{
  "model": "audio embedding model",
  "dataset": "synthesized solo parts of chorales (CocoChorales)",
  "train_examples": 39062,
  "n_mels": 64,
  "hop_length": 320,
  "input": "log_mel",
  "spec_augment": true,
  "win_length": 400,
  "targets": ["instrument"],
  "num_classes": 13,
  "embedding_dim": 64,
  "arch": "wide_resnet",
  "norm": "batchnorm",
  "activation": "relu",
  "channel_attention": "se",
  "drop_path": 0.2,
  "depths": [1, 3, 3],
  "kernel_size": 3,
  "stem": "deep",
  "avg_pool_shortcut": false,
  "widths": [96, 192, 384],
  "am_softmax_margin": 0.1,
  "am_softmax_scale": 30,
  "init": "torch_default",
  "residual_init": "scaled_by_depth",
  "optimizer": "soap",
  "beta2": 0.95,
  "lr": 0.002,
  "beta1": 0.95,
  "shampoo_beta": 0.95,
  "eps": 1e-08,
  "precondition_frequency": 32,
  "max_precond_dim": 1536,
  "merge_dims": false,
  "one_sided": false,
  "adamw_lr_other_params": 0.00089,
  "grad_clip": 1.0,
  "steps": 13600,
  "batch_size": 128,
  "epochs": 44.6,
  "lr_schedule": "wsd_sqrt",
  "decay_fraction": 0.2,
  "final_lr_fraction": 0.01,
  "warmup_steps": 2720,
  "weight_decay": 0.1,
  "adamw_weight_decay_other_params": 0.05
}
Rows from block 2 of a small audio embedding model, named by matrix and row number. Rows with one number belong to one channel. Each number is 128 + 24 x the weight over its row's rms, rounded and kept within 0 to 255. All counts start at 0. Numbers have three digits each.
After each channel's rows are labels from the 100 clips, of 14976, where the channel reaches its highest value: "strongest on" is what is common among them. Only what is clearly more common there than usual is listed. The data: synthesized solo parts of chorales (CocoChorales). In brackets: how many of the 100, against the usual share in percent.
# convs0: first 3x3 conv (model.blocks.2.convs.0.weight, 192x192x3x3, each kernel summed), inputs 96-191
# convs1: second 3x3 conv (model.blocks.2.convs.1.weight, 192x192x3x3, transposed, each kernel summed), outputs 96-191

convs0.97:141177116151128110153126132138111131129153159130107178129139105122094124147114119146165158110113116136104151166151106158133161131125109121129118148134103141161141143068127133159194149097154108091113081173105120135121160158171077134089132053113123154095097136133136161104095111160131130135
convs1.97:137140088191144086133103128117148087113111183090131090109178107108151090121108106083134101134106088130149098190148152110141170143140113163113085112122137138179133139156105116117133124107146120145117157128131158116103115119119151122138161113062137113134090115141074149147157113144114136130
strongest on: viola (91 vs 8.4); note G#4 (36 vs 9.4); note A4 (25 vs 8.2)

convs0.0:125164126140129116132131094135150137135129132125162137116149161108097180141170123127144097096114095119114135130086152120119115133096151143129098152110104134214089122100157152143136112052146123116121094136122211125102125111167138112097137107148127106118115110179120105083101102163124118133
convs1.0:097127121122142114135127127150159138152153112167124169124105143131136122163137154122149164111153129131135106086160179124098138081115169106123163108146117135176083131133162116145143109109134163163170146081126170142101124098142139135147084179146180077088150108167130123138133143156084130144
strongest on: viola (50 vs 8.4); note F4 (31 vs 9.1); note E4 (28 vs 8.8)

convs0.131:128134098137112122100153175121127100091123109140134117062176151084145110163115139129118149144084144146136102084121125127109113142085080123084146121112144123108105108121161122108138096095126125109100112159181136124139145113141115077115129126107121115109126143124134106104134119132149122169
convs1.131:161096103139144133145109185130108126129158122089102121136150123112176098149082141152133117092132161113143112132120091098149129114066085126135070126093132139145129130143131099083099119084092109103134167094105092141100138106136145093097131160145139172094161094124068113141119138155158129142
strongest on: clarinet (96 vs 9.1); note G#4 (72 vs 9.4); note A#4 (41 vs 10.6); note F#4 (36 vs 8.7)

convs0.103:112123091121109096088122115138104133122117122112126132137147139146156124144152104109159123125077146113110080139119123142145158112139119142104119098102134129142107146110122105107191123099139148110095102135137150142076091134134138103105129101160141106145114114136106124103132115154114117181
convs1.103:133130139163131098142108137125105084160123086136148112102118147133156153134146138142144129130143147099121087103085148114112157123116133121105155147125136114173129118138103143131132139099135116172090164086124150139096074139129179115109135163149123125117121128132083112122123131127116125168
strongest on: viola (64 vs 8.4); note E4 (54 vs 8.8); note F#4 (40 vs 8.7); note D4 (33 vs 12.4)

convs0.114:118080148118137119086094109100132167077135093106146124128139128125121134121139144127119135073132139138096135130103131132102099116147122117118152104097176153148127117134116146164137153179163194162135108108136126144152117120117125113124124121169097142125134134121133113128095130175121157149
convs1.114:125107142128124148080107132148144102125158109110138156111131126133099136126158203130098154123088093141129178122152098140153123151103123117108141103158131116114140139125147144133099164126111176138140125078146127114129123138111132084149112111087165113153143121146127157104083150150107152144
strongest on: violin (56 vs 13.7); cello (44 vs 9.9); note A#3 (40 vs 10.3)

convs0.61:121114116103135132115134117157169074135152099122153134151110148147106138128137124130119111093152131112155134148075128150122109130117140153119170126171155161099155127139091091130111148119143104149140127125109150104084159159135132131090097143103130109091145091097127132157076126154121123138
convs1.61:140122169094119160067119098147137136139130131117168137130133180120154119150087161110161152140156150121132122155150119158153134143116161148147133163127106170118133107104131141056143111128177119075103150114137128146112137129117163154145120102138129112064085174136141166126134128123101108125
strongest on: clarinet (100 vs 9.1); note F4 (80 vs 9.1); note D#4 (57 vs 11.1); note E4 (28 vs 8.8)

convs0.181:104127077147120105132107117094138184107133124168107182099089134096171113133134117135163119116132113118108158113164101143137144114112192116102116151111106136196106094120155129109166103137145110117111124161129131141093109122145082111106175114107127113127104150108144142137141123231151154184
convs1.181:122124141163125127115093093105112135099164102149136117112081131122107100149145109148128130124160140091134112140170105090154117165119158114111152109137074146228148164130111121135152147144133103142095109128104163102137119096145152088127130161115072141100129122106117147109138142195124149147
strongest on: viola (97 vs 8.4); note G#4 (34 vs 9.4); note G4 (26 vs 7.2)

convs0.112:120128167143122117149099108123101163093152103093098144177145139136077158161138163098122128085103126121118114130123137141082146115119122117122133120126112132132131118116110118085098129169137133134089119167122142120124132082141110139130113084140124155155128105150134142096118102098187104117
convs1.112:149107148118166139141143197158164159113112141102112134122152136121124101120154155131111124105109155139158145162138094137158147093142159137159142116150107144141135140153136158201090146098120158109116166110208175102103130099124146117134105117135149146136112118152104107115138153103142133113
strongest on: violin (100 vs 13.7); note C5 (39 vs 9.9); note B4 (35 vs 9.2); note A#4 (35 vs 10.6)

convs0.44:150196094136103119130144057122148138156148144095135140100121154115129114129177109114125126111117126119106120133132157122105085148125141108101066148152119153122073095144174164116122101114117089131086101132113120142143117120114140093157111140120145148129139121171100105088131128109111095195
convs1.44:144136145137136131105128104116131160071116116119106140161095141107167112143176105151159120172128106139136150122145148138104138145134119121151142112117110116154132152107143098161150099152120089063116134167122139110137113100154145124141181125116135129099140133100146111124091133103184107131
strongest on: clarinet (61 vs 9.1)

convs0.100:117130167106126140125135159131130116175158114095151109145135146105104174119166126105133132110141112099118101154112113116134138094042113132105149134143189139115127130155125095101140118144131134136111107115110204110106100175142132130144125082107159129131094129132088113108080131180071138116
convs1.100:100148121106096133118134109132108116143119143114113154117118155140139145142126149137105130121148156059084127133134121101135149141177141111102145134113148172115148131155129155106075103117093106117115149122094161128092116168155150109136139164069156116124105092163082141094114097147130123133
strongest on: clarinet (100 vs 9.1); note F#4 (78 vs 8.7); note F4 (31 vs 9.1); note G#4 (29 vs 9.4)