Weights of a small audio embedding model.
Model: 9.62M parameters, log mel input, arch wide_resnet, norm batchnorm, activation relu, depths [1, 3, 3], widths [96, 192, 384].
Data: trained on synthesized solo parts of chorales (CocoChorales), 39062 training examples, 44.6 epochs.
Rows from block 3 of a small audio embedding model, named by matrix and row number. Rows with one number belong to one channel. Each number is 128 + 24 x the weight over its row's rms, rounded and kept within 0 to 255. All counts start at 0. Numbers have three digits each.
After each channel's rows are labels from the 100 clips, of 14976, where the channel reaches its highest value: "top examples" is what is common among them. Only what is clearly more common there than usual is listed. The data: synthesized solo parts of chorales (CocoChorales). In brackets: how many of the 100.
# convs0: first 3x3 conv (model.blocks.3.convs.0.weight, 192x192x3x3, each kernel summed), inputs 64-127
# convs1: second 3x3 conv (model.blocks.3.convs.1.weight, 192x192x3x3, transposed, each kernel summed), outputs 64-127

convs0.109:135135124149083102073116170146117110125122097187131179164173121132125135103101113136152129097094089091161141123163105110108158108125121139119117105131124131127123166090182078125126063136087111
convs1.109:142107170135117122085158118091131141144125117147159152138160132131151111119157159147152107147108099155147142118162121115139196099137101134123177119111129135125131127130117106142154083106103093
top examples: double bass (77); note A#3 (49); note G#3 (43)

convs0.48:119111163110147141090072143143148111095109144144123159133139139153158129123101131095147092142146109126142111125174129150169107126126137161129093162114113113127111119127129158123117142085148167
convs1.48:111122143130172125089097094109151137135137111135133148131145119146128103155132139124146136077147116125121092099157170150139104154132161134143111123183128148131145074129150113106111092115108145
top examples: clarinet (100); note F#4 (75); note G#4 (39); note E4 (33)

convs0.83:144142116124109119160125115149126114146128122156127193127150156082115154111125130108154155142056129143149089115139126110130159135142149107100119117120160169109106111125148136115111153154100141
convs1.83:127095125163085144161117135141125122094099154131093116142145126107135102081113080100123098141107102116178093079155145106134168120132108100107109118120112128145167139091111116114116128140084112
top examples: double bass (57); note G#3 (29)

convs0.89:105132120119089116181153113132077112125126103144105137127126130098123136105134146163161098159094125125108120106141132123096138153103099165137128115117097124123109094159145119143152120132072129
convs1.89:147111117085100103191129094134083117103124117096136134117085101120140111128145111123145119169159151094110141132108096117109151157140091134135090153157101112110147115123126108098136106130112152
top examples: bassoon (93); note D3 (64); note A3 (41); note G3 (25)

convs0.148:110125172156102149121123148140121104116115132116143121134153145132110165107162132115159105146116133150153107106090111128142134135163159149127181062135116144143123119137143144087130150112119143
convs1.148:147124120163181137193136119104115125129100115097074116145116145109142153152086102073124100097126110132154137135132087102163079162139152091127136171171112147148118115139145154172074141139094124
top examples: tuba (99); note G3 (37); note F#3 (36); note D3 (27)

convs0.123:176135126102114078135113147141163141182110109160104199140130096148131117106123117097148157144110108151156158121126141203098152131142092133160115102099179157120111109151168139103112122107104093
convs1.123:112112164124144127149118140142125139161130167128153136109165104130085136140115177100131164112121123170133131084130077126133168139118152147111130114113136093111118102152103181139132152113159120
top examples: violin (48)

convs0.8:144153124136152113098112106142129106055113147128135137111085082117120125147106115128140112124149121123116104102158108135137098131115143114131084117133109118102098157117096102166144130136076114
convs1.8:137063134126109118097135165168145158126132123146139156130157125108142133138155154138132167131081117102157139087148129168112092117143089099115135117154139141129130143108117132075162146160120162
top examples: note F4 (43); cello (41); note G4 (35); viola (34)

convs0.147:110147148084126176088157129097098108151110160143135164110185101116147145139147082084095149109127135124152106127084140128115101096168121108126110118193137091130101105076112103143123097125094149
convs1.147:123116164092141165129115117119135094095125125167115101145104131132168151121140166098119158128112128154132091112125139154115130130157130111141142202131128111111169068122146142147104121134120145
top examples: note D#4 (47); clarinet (42); note D4 (33); instrument: tuba (26)

convs0.178:106146099079122130112127139148069129154103127139120122125106137117134111175139162090112121159117135113121117112136162147135137168166133110134140157093110073119123111128115140135157105139130118
convs1.178:122130142116090119143138094102141119135120102123142154114151129112164093167146108123109102145136128127133154120185163145150098147106098164120131105095146169099112118099099119136130131112153161
top examples: note D4 (63); note D#4 (55); viola (49); cello (49)

convs0.114:100163104143129116130187137159151136123125084136107124162148171143093144128116093169139134111098135131136119167090090131164111122123142142112141145141111086128119081125136170151133098148126075
convs1.114:146161148132102065097126091135076152136171146064117083107109151120138122146121119125141126109072131146125114109128100125107067155127142101182142107101090088124148111140175123125089144142147115
top examples: cello (96); note D#4 (82); note D4 (45)

convs0.183:130111119107107143130142179170128169124090118140087113153113099111104135151118145101153159137167107131124201113113128140103124120142109167090093118148139162173111139116149146123174106106158107
convs1.183:172114118137125150127124160127113165120108106155107151107137196126119086134144162190137159124167137140118158137142160102114090168116118166122106090167115140075148119143166119114100119125101124
top examples: note D#4 (64); viola (62); note F4 (25)

convs0.0:131122118140141146101112178124165145144094161093141124107163195135146133127158123143119147119108125137103144117124139130127174131163124133068130113113099132112106151187090112139119132148124147
convs1.0:150099169125132123158134176142140135106132143110107129115173208121135137120131094121106121169132119118115130081088148101101122089126126125143114167127115139170137186125153155125139173127140116
top examples: trumpet (100); note F#5 (46); note G5 (37); note G#5 (32)

convs0.15:127194129132083119133141145145130099122105096081109099128119101136123119175150144133103106103097092174116120151152138131165112176128103108137138129135099119112125149106143151155120128151093154
convs1.15:131127160169135141130117113103106117154155138094129097148085094098114118112153147127144143113163136182120116170161117140109113147133112133128121203162123133127111185122151132135110158173094105
top examples: viola (98); note G#4 (40); note G4 (34); note A4 (27)

convs0.66:163125140112144126139180126125173111101097085129144147151152138155100102119143120091144109182061089151158077120135145079110118112118074187114133115105158132107106137154096127114136119134123109
convs1.66:159143106128145128153149179118169142166126093099132166101126108127064112111151141150120120146135080127144125112149116105092141140110095141145165099097157089147151128156121154151123117172132135
top examples: oboe (83); note G4 (41); note A4 (39)

convs0.73:118107166085139070107130141148159118096123118131123141097120132146143184148111128103155139090105117116076116120127129153136061134183096150134177155160166106124099127122120104111106130125104155
convs1.73:148107115104160151121091137133130145147077106155133160141089083145147139142148170127134148106166127076109095113157135112127121121135095183142143122104142136104122095077136113139090087136108139
top examples: note G4 (56); trumpet (31); note F4 (31)

convs0.100:130110134137159118125172118148136121114114136115147128122097128089165125139126160115152113153088123131108117130120132137139141153136114111103142159153096089129081124126115120161142141129076142
convs1.100:105116152184162126131100131090152125128119142097126125126127112124113105150147107113125171104126116124118122132150093112141094136117130175129108144123101116111137117107173165134133140131127189
top examples: viola (65); note G4 (30); note A4 (27); note F4 (26)

convs0.188:141117137125148119093095118136142152149132118119171122145134128184082127073112137102115115126117064170189118119150114068150134144118152123117138097106181107135098117127136122146119119103127089
convs1.188:126138117144160122115116137139125109146159110108167088117164103183099083116142125129149099160130116126135131117141123099125123155165147169152135109096144156145069108132132124115132097139106088
top examples: oboe (36); trombone (35); note G4 (29)

convs0.82:126128127101108090126149119178117151107112143119114119111131135147131120127121113150148123094157123103122137136128131126163101232163120102119111148152112123124087126094138101142151138118139065
convs1.82:152145111162164132099092083177146101123119144139111099092119163072127147155131114183140138082110153117121081142117101157126104152140111118108194158120137090113105112120109140132152129156120094
top examples: flute (69)

convs0.17:128105122099121126128089131145109120147155127142111189158148114171123162152122128118130116107186114169114149109125154147117140109162140168132144122166141162140128083135143112126140119109134106
convs1.17:145151064145114142116085189119119103133138102153121129147111116114160128100168123069142149094212119152133141145156158157115135169120124127122178106117127125087091131148117100154117137119129083
top examples: trombone (56); note D#4 (34); note F4 (33); note E4 (26)

convs0.18:122114119158115106096119111127129102128124148071131089110144092132106152132135143119142114130088115109143114125127151149129124110148147136090095097105108133141122121135095170130169154150161117
convs1.18:096134142206156102110130133128098149083145181109099119127145149144054134134155132101144122122101131145122135100122124122117101129144173131133142093134147136122125114113118159124157156131134090
top examples: tuba (99); note A3 (57); note G3 (38); note B3 (30)

convs0.142:114173135116134122124105132149120101090148114213088197190171151107153125077124151118149127168138105092166136146120112222117161133126156133135152133115096125120120127119122160095125138145175099
convs1.142:078126124113121107087137134141141117115128130154129200113121138103130095072101137148111143123176138113129093136160101126115159113102103112096154106102114123163101096154102118127132127151136130
top examples: viola (78); note A4 (51); note G4 (35)

convs0.167:130115141110169158117135131127145148110151151112179128142167107133101147090131104143121107131176133066132106105136174107119156116136117110113156121075146117162198172121112115094134123136146142
convs1.167:142077123108129105103113156110119129112126105110136115162136112149115122152141120118111109085142112167115097111145147107097139090086114074128115126143112147161106155079160132137101139127158098
top examples: trumpet (63); trombone (31); note E5 (26)

convs0.132:134114138129111130182098108112106134097142103175136128137135124100107121109113093102167126110149155182179136165133124128123120176137158113125167138164119124102120117132113136140102093140135165
convs1.132:138112089107109127127136135129109102132162127166093096122111170128111105114073156119135112122093117148153126123179098147105139141130098120132153164179149125115125079142115150114096134142119133
top examples: horn (100); note A#4 (50); note C5 (31)

convs0.95:124175148136116097124107099154100125100095159140119136153166110130120162144077144130108125134108128124135093106142133138132152099108144118080092145127111152139103126138117157119145125163104075
convs1.95:099158139115102118124108116120133119129126142150151148131130130115166102160118153094145088120104076178117164117099177116114203146157158122150166120076157129130165150148133097137149100146103118
top examples: double bass (54); note A#3 (36); note A3 (33)

convs0.128:119135153175126125126123142127155122112141133081126094131142130154124172125137098157113148109060138180168092112094124151087128120095104156146129140131144114115120120136135124104163108104089101
convs1.128:128169130174092142152118135088133155107128122119083096111111114115123136124129141131126132151098121131147137100144105122099115103144120106157108151153080070120151123087129138164130145128150120
top examples: tuba (45); oboe (32)

convs0.54:124132097120139103102149105095128151126159077132123148161116076120126144113114112093119102104140122096138116179134125146124122097113143132184145142104145129093109099123155121084116181106142130
convs1.54:126079144128139135101131123109141140136141122144132104081088159127119136139153108140118115140154106130086168148123157121134121090051121072140139086085129103119124092122123179154142153141179077
top examples: horn (100); note C#5 (56); note C5 (37)

convs0.74:120147137124112077095124163121130091124142105182127120143111130190104087139100159137163141127143094145136111118163091126130110143149141164120117080126086159154113127117128118113092093154112086
convs1.74:142147177093157127099087139147136141132119148131143148147155116098175136181102149125119108142111132129155097148108131115115138112169158153121176140132114165183098127119098074096145122143087121
top examples: note G#4 (43); violin (38); tuba (28)

convs0.84:156149132149058149099113107187129099107138145081139118164124112108109104087115136117105128141129119144119121103149158099119120135141085150127128198122115096119122186100113156116121170164132120
convs1.84:118153106163105114136135122126102101112122159104084087109082133121089149127170137160118122121117153141124125129133147120157143122165149118111122185135103106138128201104138130114150106116122141
top examples: saxophone (68); note G#4 (44); note G4 (36); clarinet (32)

convs0.24:106159138138104114133108128142108117123139140114102172137081072129142142140106092136127108137171103163148139110130167141095137141184099139120147143106130156107149095080124124128124138127105108
convs1.24:135108127124154085132076140130165177090100159152100139121147146116113157126170110093115115124144165150127129133128150124135129094143141192149102144160097136110078121101133112147101096146104095
top examples: violin (55); trumpet (38); note G5 (28); note D#5 (26)

convs0.164:135104177114105093159116165113170111137116113103151149111176154130162142124147102139126108116122128094112128152169083104135145128116110119121094122157164128118136140131128154105107105092072124
convs1.164:121120129086149173120108153110137137131127146108114091154108101175111155145144099168137139131132109128138137081137065140102139080128096124134137131129095144120191118147097108112117098094127166
top examples: note D4 (66); cello (62); tuba (37); note A3 (29)

convs0.157:133144118098117122105120082099131142138140147138146081153154098110095117107105137104065101149109123121191114108117147112127105150138191105159107133127161135113096123094133171120123117112113130
convs1.157:131101173110132140173112107151133155109129165121151106119155131139124189120113117149164172139073091120145108127087114142119127137117093154135123137129176143079143105172154175134102130132089137
top examples: trombone (60); note D#4 (47); note C#4 (34)

convs0.2:095144140158139133084141122151100073114122109118098135135126109115105174123145121109091152117136128171146108134132169173115117106123132092098143133129115094123091115086093107119117102102106132
convs1.2:113163124109088135107131132119174103116159143143102104134102155057129186127161077142170156087146118151153135099129135168116150106130131109178127132158130084100150149114178134104117122121138101
top examples: note C#4 (48); clarinet (41); note D#4 (29)

convs0.180:114128109132108157095131126115153107116134212133104086159126118137136141120110134111130149114149124135146094124139132125152097126137148148111151156149093138198108083144131112152134142114134152
convs1.180:134120086154124145084113100109122133170137157119131099145107129148121098124127106130127136119122102124132136148163144112135114098117125115124124121201124122124146122153155134123108126101153153
top examples: note F#4 (57); viola (53); clarinet (44); note F4 (40)

convs0.62:114100084182073147100132124099115081114144109141136116122104098095116166133134128109145113151152115130116095177132190106130155158132116106129144130085128113110097156113125128143151112110148134
convs1.62:149115071122136123095108104160088136113125132111152101143139133144080173159117128165111140114179118110117130156179149124117180101127175096148123126140086121117138135111126141121141140125167149
top examples: note G#3 (91); cello (89); note A#3 (48); note F#3 (26)

convs0.154:142126114125124114135146138116131094130125091129140111161160128089109067112098169111120130161118114119130115116110113158097120131115146136138101130149094120135107095180094128143110124094106156
convs1.154:134145144131138113107113103111146110158131126120114128084161122084107150129098143144097136154076100094153110100104126108125134125080083139107142108167193118164125089143133162144107153122108115
top examples: viola (65); note D#4 (49); note E4 (33); note F4 (29)

convs0.173:153098122138127144171095136122149120136092145128122129116135128156099163095172134158118125145139144124107107136125143128145104140186105156128102107106114113088120110139129131112131120166109154
convs1.173:123140168125144103215148075143159151122170110100096133130080124142142144135130152093110141157119161145096106116106094153136160132096155097149109130132105094125126132125110123107176121127140140
top examples: flute (83)

convs0.177:104119110136136108127125132103097092118128103121106150110121131097112082107105113130132165114114134134156125175092131148121106122090139125137121110127154124128088099113121132140115102106093107
convs1.177:122159162120127123040101168106112098144094112165117122123140123109134185099097139171105154160080137122130115153131079144124140150112110129138139125120103177150141111144148154136150104112102105
top examples: trombone (93); note D4 (82); note E4 (38); note C#4 (30)

convs0.135:124131088156173112150129138114103158129118124118121120106130100142139100172109141134116102168106083130121091136121101140147128119114119108132086074105077130124111105112119163080133110116162095
convs1.135:094147134090154115154147134120095128134119115115110141154135164122176115102124128152141122114128119135106121135068090131122112183118154072134125167128129112114155131102135110101155145120113114
top examples: flute (96); note D#5 (35); note E5 (27)

convs0.45:099161160142103115134123101103133078121106116080110122144080107071149124125114130123139114124143092185178164145094115105114121131100106161110156117132134167099133168128161160140085122118137132
convs1.45:115146144143104153140085158107174090125092121118130140106124158093119153131154154126125079119139133185148088141102106128149089116110127087134120169148139160171135157132096100125110149133126172
top examples: bassoon (80); note C4 (57); note A#3 (39); note G#3 (36)

convs0.124:149137117143122138100123121108121114151127132099128159119152127121135116107143149122149070101128099109127097115136072118159169126135151122124129143112126149129136147151148121118124112144149140
convs1.124:115102143129076158152165148129159098107109141116110135135154167141132128123108176104163118115142095137150127085150159127061155141146160130131121145085161138096164191094133103119125126174140168
top examples: note C#4 (89); cello (88); note D4 (32); note C4 (28)

convs0.101:120107122128111113154137119101098159162140150156126158124129129161138126126168138104142137108089141160113105109130150155103141104122127146121117154158149147149126085128135153116089111108095159
convs1.101:106123144160153138110119135137101110119111131101170116120130117176114132147143120135124123136134111139154143107105093107127151096120133135111107157123122139157140124100152127131085102125145120
top examples: tuba (100); note A3 (60); note G3 (46); note F#3 (28)

convs0.90:127137165137079130117121128092090142141123173105178154133104139125147132125116119134166136143127093156151094137116131144109143145112103158138168134166136145130120100099136146115127106125131083
convs1.90:107127134151139096113160129108131126114134192092139134172123147144090087138165180125141117112133148129148149137126152083108112170115114194137093148127128112131148135141160115100099110128091115
top examples: note G4 (34); note C5 (30); oboe (25); viola (25)

convs0.108:093141103125132116115131136097118130108117105108106103212114128162100126125108137111139129161150139180081135167158103124127123170119084140145128141093113142124105139136157127131134163083160155
convs1.108:128137070155174140111127108127098132104108082137100147104145121125168125167163081160118151098115137125134123117081099132113125107159129102136133132124121099109118166157134142137106109139110108
top examples: double bass (76); note A#3 (43); note A3 (34)

convs0.176:111156106124157107130114149104099118134129116116126088138086122105122177124142110163176095135128148121105111158129125109109136158102110113105107085112111171128119125142110174141098085098173138
convs1.176:165145128111114132195129125107130150149113148147128115161138128150108101115109088155163102086172111102074154130109155076117115130158104097149129137167120129127173130115160114106099115152132121
top examples: cello (50); double bass (33)

convs0.155:132106152091146154099165170121121142125141095141170105139128113149133141115135179117131128104148133104110192074122118085109165099149134145116158148100141105101116143145109098157139127120113156
convs1.155:159108121077140202103118134134150102132103097159152133147130138139096182123116167108141137119159159093117095103122133099158124106118135058187099130129128155120100123163089107150127130110152170
top examples: trumpet (85); note D#5 (84); note F5 (28)

convs0.53:111166210159119098117124132134139109141135194084118129139145129123164128108176143068129128120090161117158117131124133156127143133133111127130089132149115112122097086136108160111102120118129104
convs1.53:090103165168097092120096105136128124099103194115147110093141117106090093133178114120170107123138119124162112124148102132093109118082122138148110196117100120129107124134149150137115155134145115
top examples: tuba (88); note G3 (47); note A3 (42); note F3 (27)

convs0.75:133122144136102153094113140130156109096159116146124162141094101161119159082136115133139111140186117125151122109106160147128089122128163148158144099110141179144129104150118144129100096085116083
convs1.75:131169114124120145128092145118127170107119093137141166179134109121157131112114117100130126127159139133145157139166132125138123085123125136128114132091143188088094147099135173139115114125130134
top examples: trombone (47); trumpet (41); note G4 (38); note D#5 (28)

convs0.107:130080121152156130107115143102082138131119142140147059144095124132127071100150139137107127134096112163194128108093110091138137106170110137106102132115129136123131125103137126166099094082098113
convs1.107:138136125143132164156159094122084137142150122134168141123160140133125105133077188154143118140060098159137158139103122126130120141153118142140129134103114112141141079157139148144066146139127139
top examples: oboe (96); note G4 (51); note A4 (47); note C5 (32)

convs0.140:119132136144200118131097096153159117130168158109164151103111134135147121121111145152125133104122142120135115169142129143133080163134108096125167089115150152108101156110123101099138128140139146
convs1.140:146076192156113097111112084136101123137147175119095126116164148144101143123156130140106140145110102129105103111140114108120126143109136147131180113142108138104126082114142141123146136127110085
top examples: viola (59); note C5 (27)

convs0.77:151088131144128129154107163112149144086146125129106196066118147183128094117125093123155087123132109120172141093158145172102145131162123159141160164127154138130133139133136129131139115181058149
convs1.77:160125135170134112189109108129151116146131108149102136145117124140160135142106123120137158083119112150099128148119095130118132181135140143135158181141095177121158168141105134089144119124131094
top examples: violin (100); note A4 (52); note G5 (44); note B4 (28)

convs0.19:127133109132138131177131137095159126121093117121120188114121103137115144118149070127101100127134121109102099168112118132136134133125104148128066114122145119175108131154175096134089149112079161
convs1.19:100132118144175161195142131142145142132132116134132138156114133125116134131097128104134149128111114183118153103132126116202111151169139146154105166150134101113142131125139120115131115119077107
top examples: note D4 (66); trombone (57); note E4 (36); note G4 (30)

convs0.52:137136152090082129107124137139108139119104117113127151159149125126131129098148159111115075164141101143130132130159148173126154114094110100095114132100161129139113112137102088099102119165118121
convs1.52:147092113107122136088114162121165112136090076126114079158137143173116099123132124130138156127119099136104112073147100108104181104141113104126145127124157149147096134179137137119141128147108137
top examples: clarinet (71); note C#4 (61)

convs0.168:109157156096085101109144131113127120105122120123108149148107099104132134080136125115109090142171163195115132136140133195079121092144119147155114124110113138117140099106150123111124176152096120
convs1.168:104152117142087104122112160136132131097107118103115134103120120104146148110149157150118149136147163126122166150112123128155109104107156117088151149126096159130070082117158131148128185146120172
top examples: note D4 (66); clarinet (57); note D#4 (47); trombone (36)

convs0.125:105064093108130146212126157108115146099113081182086177128129147150128115117106113146171119092120142156151143131159135149121094144154126110137121137131129135122159133139120137106156141131128133
convs1.125:150112163058167110126112157146099108097122083155127152154089137150186147115165108102087125130155120141092098132155096123113114141133141132115152099150109106129118129135120165137092122139128095
top examples: horn (96); note A4 (33); note A#4 (28)

convs0.97:085139161101145149150143135106113119156141211086108145143127130123106142185125152115134141146164170153143087112130153146121104108149119116103163119148067175151130148148096154131097123143193116
convs1.97:145153114140148123124111087085118145125122172076105128120114170126143101130094145118127094092145099179156130123105174081130110121115169141148092138134116100103163150103116104117166124121121131
top examples: horn (34); double bass (29)

convs0.85:131172116109091169093112084078172103128154097125142131105092099162160172107121151128132139165105135110141129128150108127136114082136140136125131124120152114102111079116082131134140093121107112
convs1.85:129145121111121181122112129140162160131161078141141155147116112159134116105162117165111124163070122097150142126139117100140119086078123123159133111112104145142146108139158150112126065123130147
top examples: oboe (55); trombone (39); note C#5 (31)

convs0.152:132145144129128106145194096092111145152108144151161107110123101110107135106101157142131119153172138161120121184097112119108102130158157136146125148116122053124094132112079141128153093114092146
convs1.152:144124137183108154114167102141151143109164162152100106155118093119092101142138116137158138158110121151148155162142121148158140156135131119171158127107149093134107109118156167134121123077140140
top examples: note D4 (58); viola (56); note D#4 (52); cello (41)

convs0.185:145126149118133136039111132131123106136153086114140090114104101113134138107158137120142123191135103081122145148139136121149135120091110104131131110098119121120062105151137137141128143118134088
convs1.185:123152117120162124095091143128128125141150145142117102154111181144121118149115123091123162134112145142128121141159159131198103131116126121133127083139134147133106132094160109115090104105105135
top examples: trombone (65); note C#4 (47); note B3 (37)

convs0.71:145106118161124133102104118112126095134084147067129142130090101129095155153156084137133143138150163094142141119088131110144121186152136119113099107073126132152150144132121148145076126115121124
convs1.71:120102094122147142135123158131128174097103152103120140159148150171138135127098110081134150152152159106138174115115144107131102115139116134136139101084116094122124137145109089110161132138105117
top examples: flute (92); note G5 (29); note F#5 (29); note F5 (26)

convs0.69:128093139113145167179142105080145126111103112132084145134158119154121141156161140127119092132128100138127087155102127167121149134141143105139129141140098084163169142164147135146140080109135145
convs1.69:123128124162090131169141131097113139133140134145088159123115130111110145111102149090135129187116122132132122109175127136106128176115157138151104099123085089130133116066142132096126127123145139
top examples: clarinet (98); note F4 (74); note D#4 (49); note F#4 (28)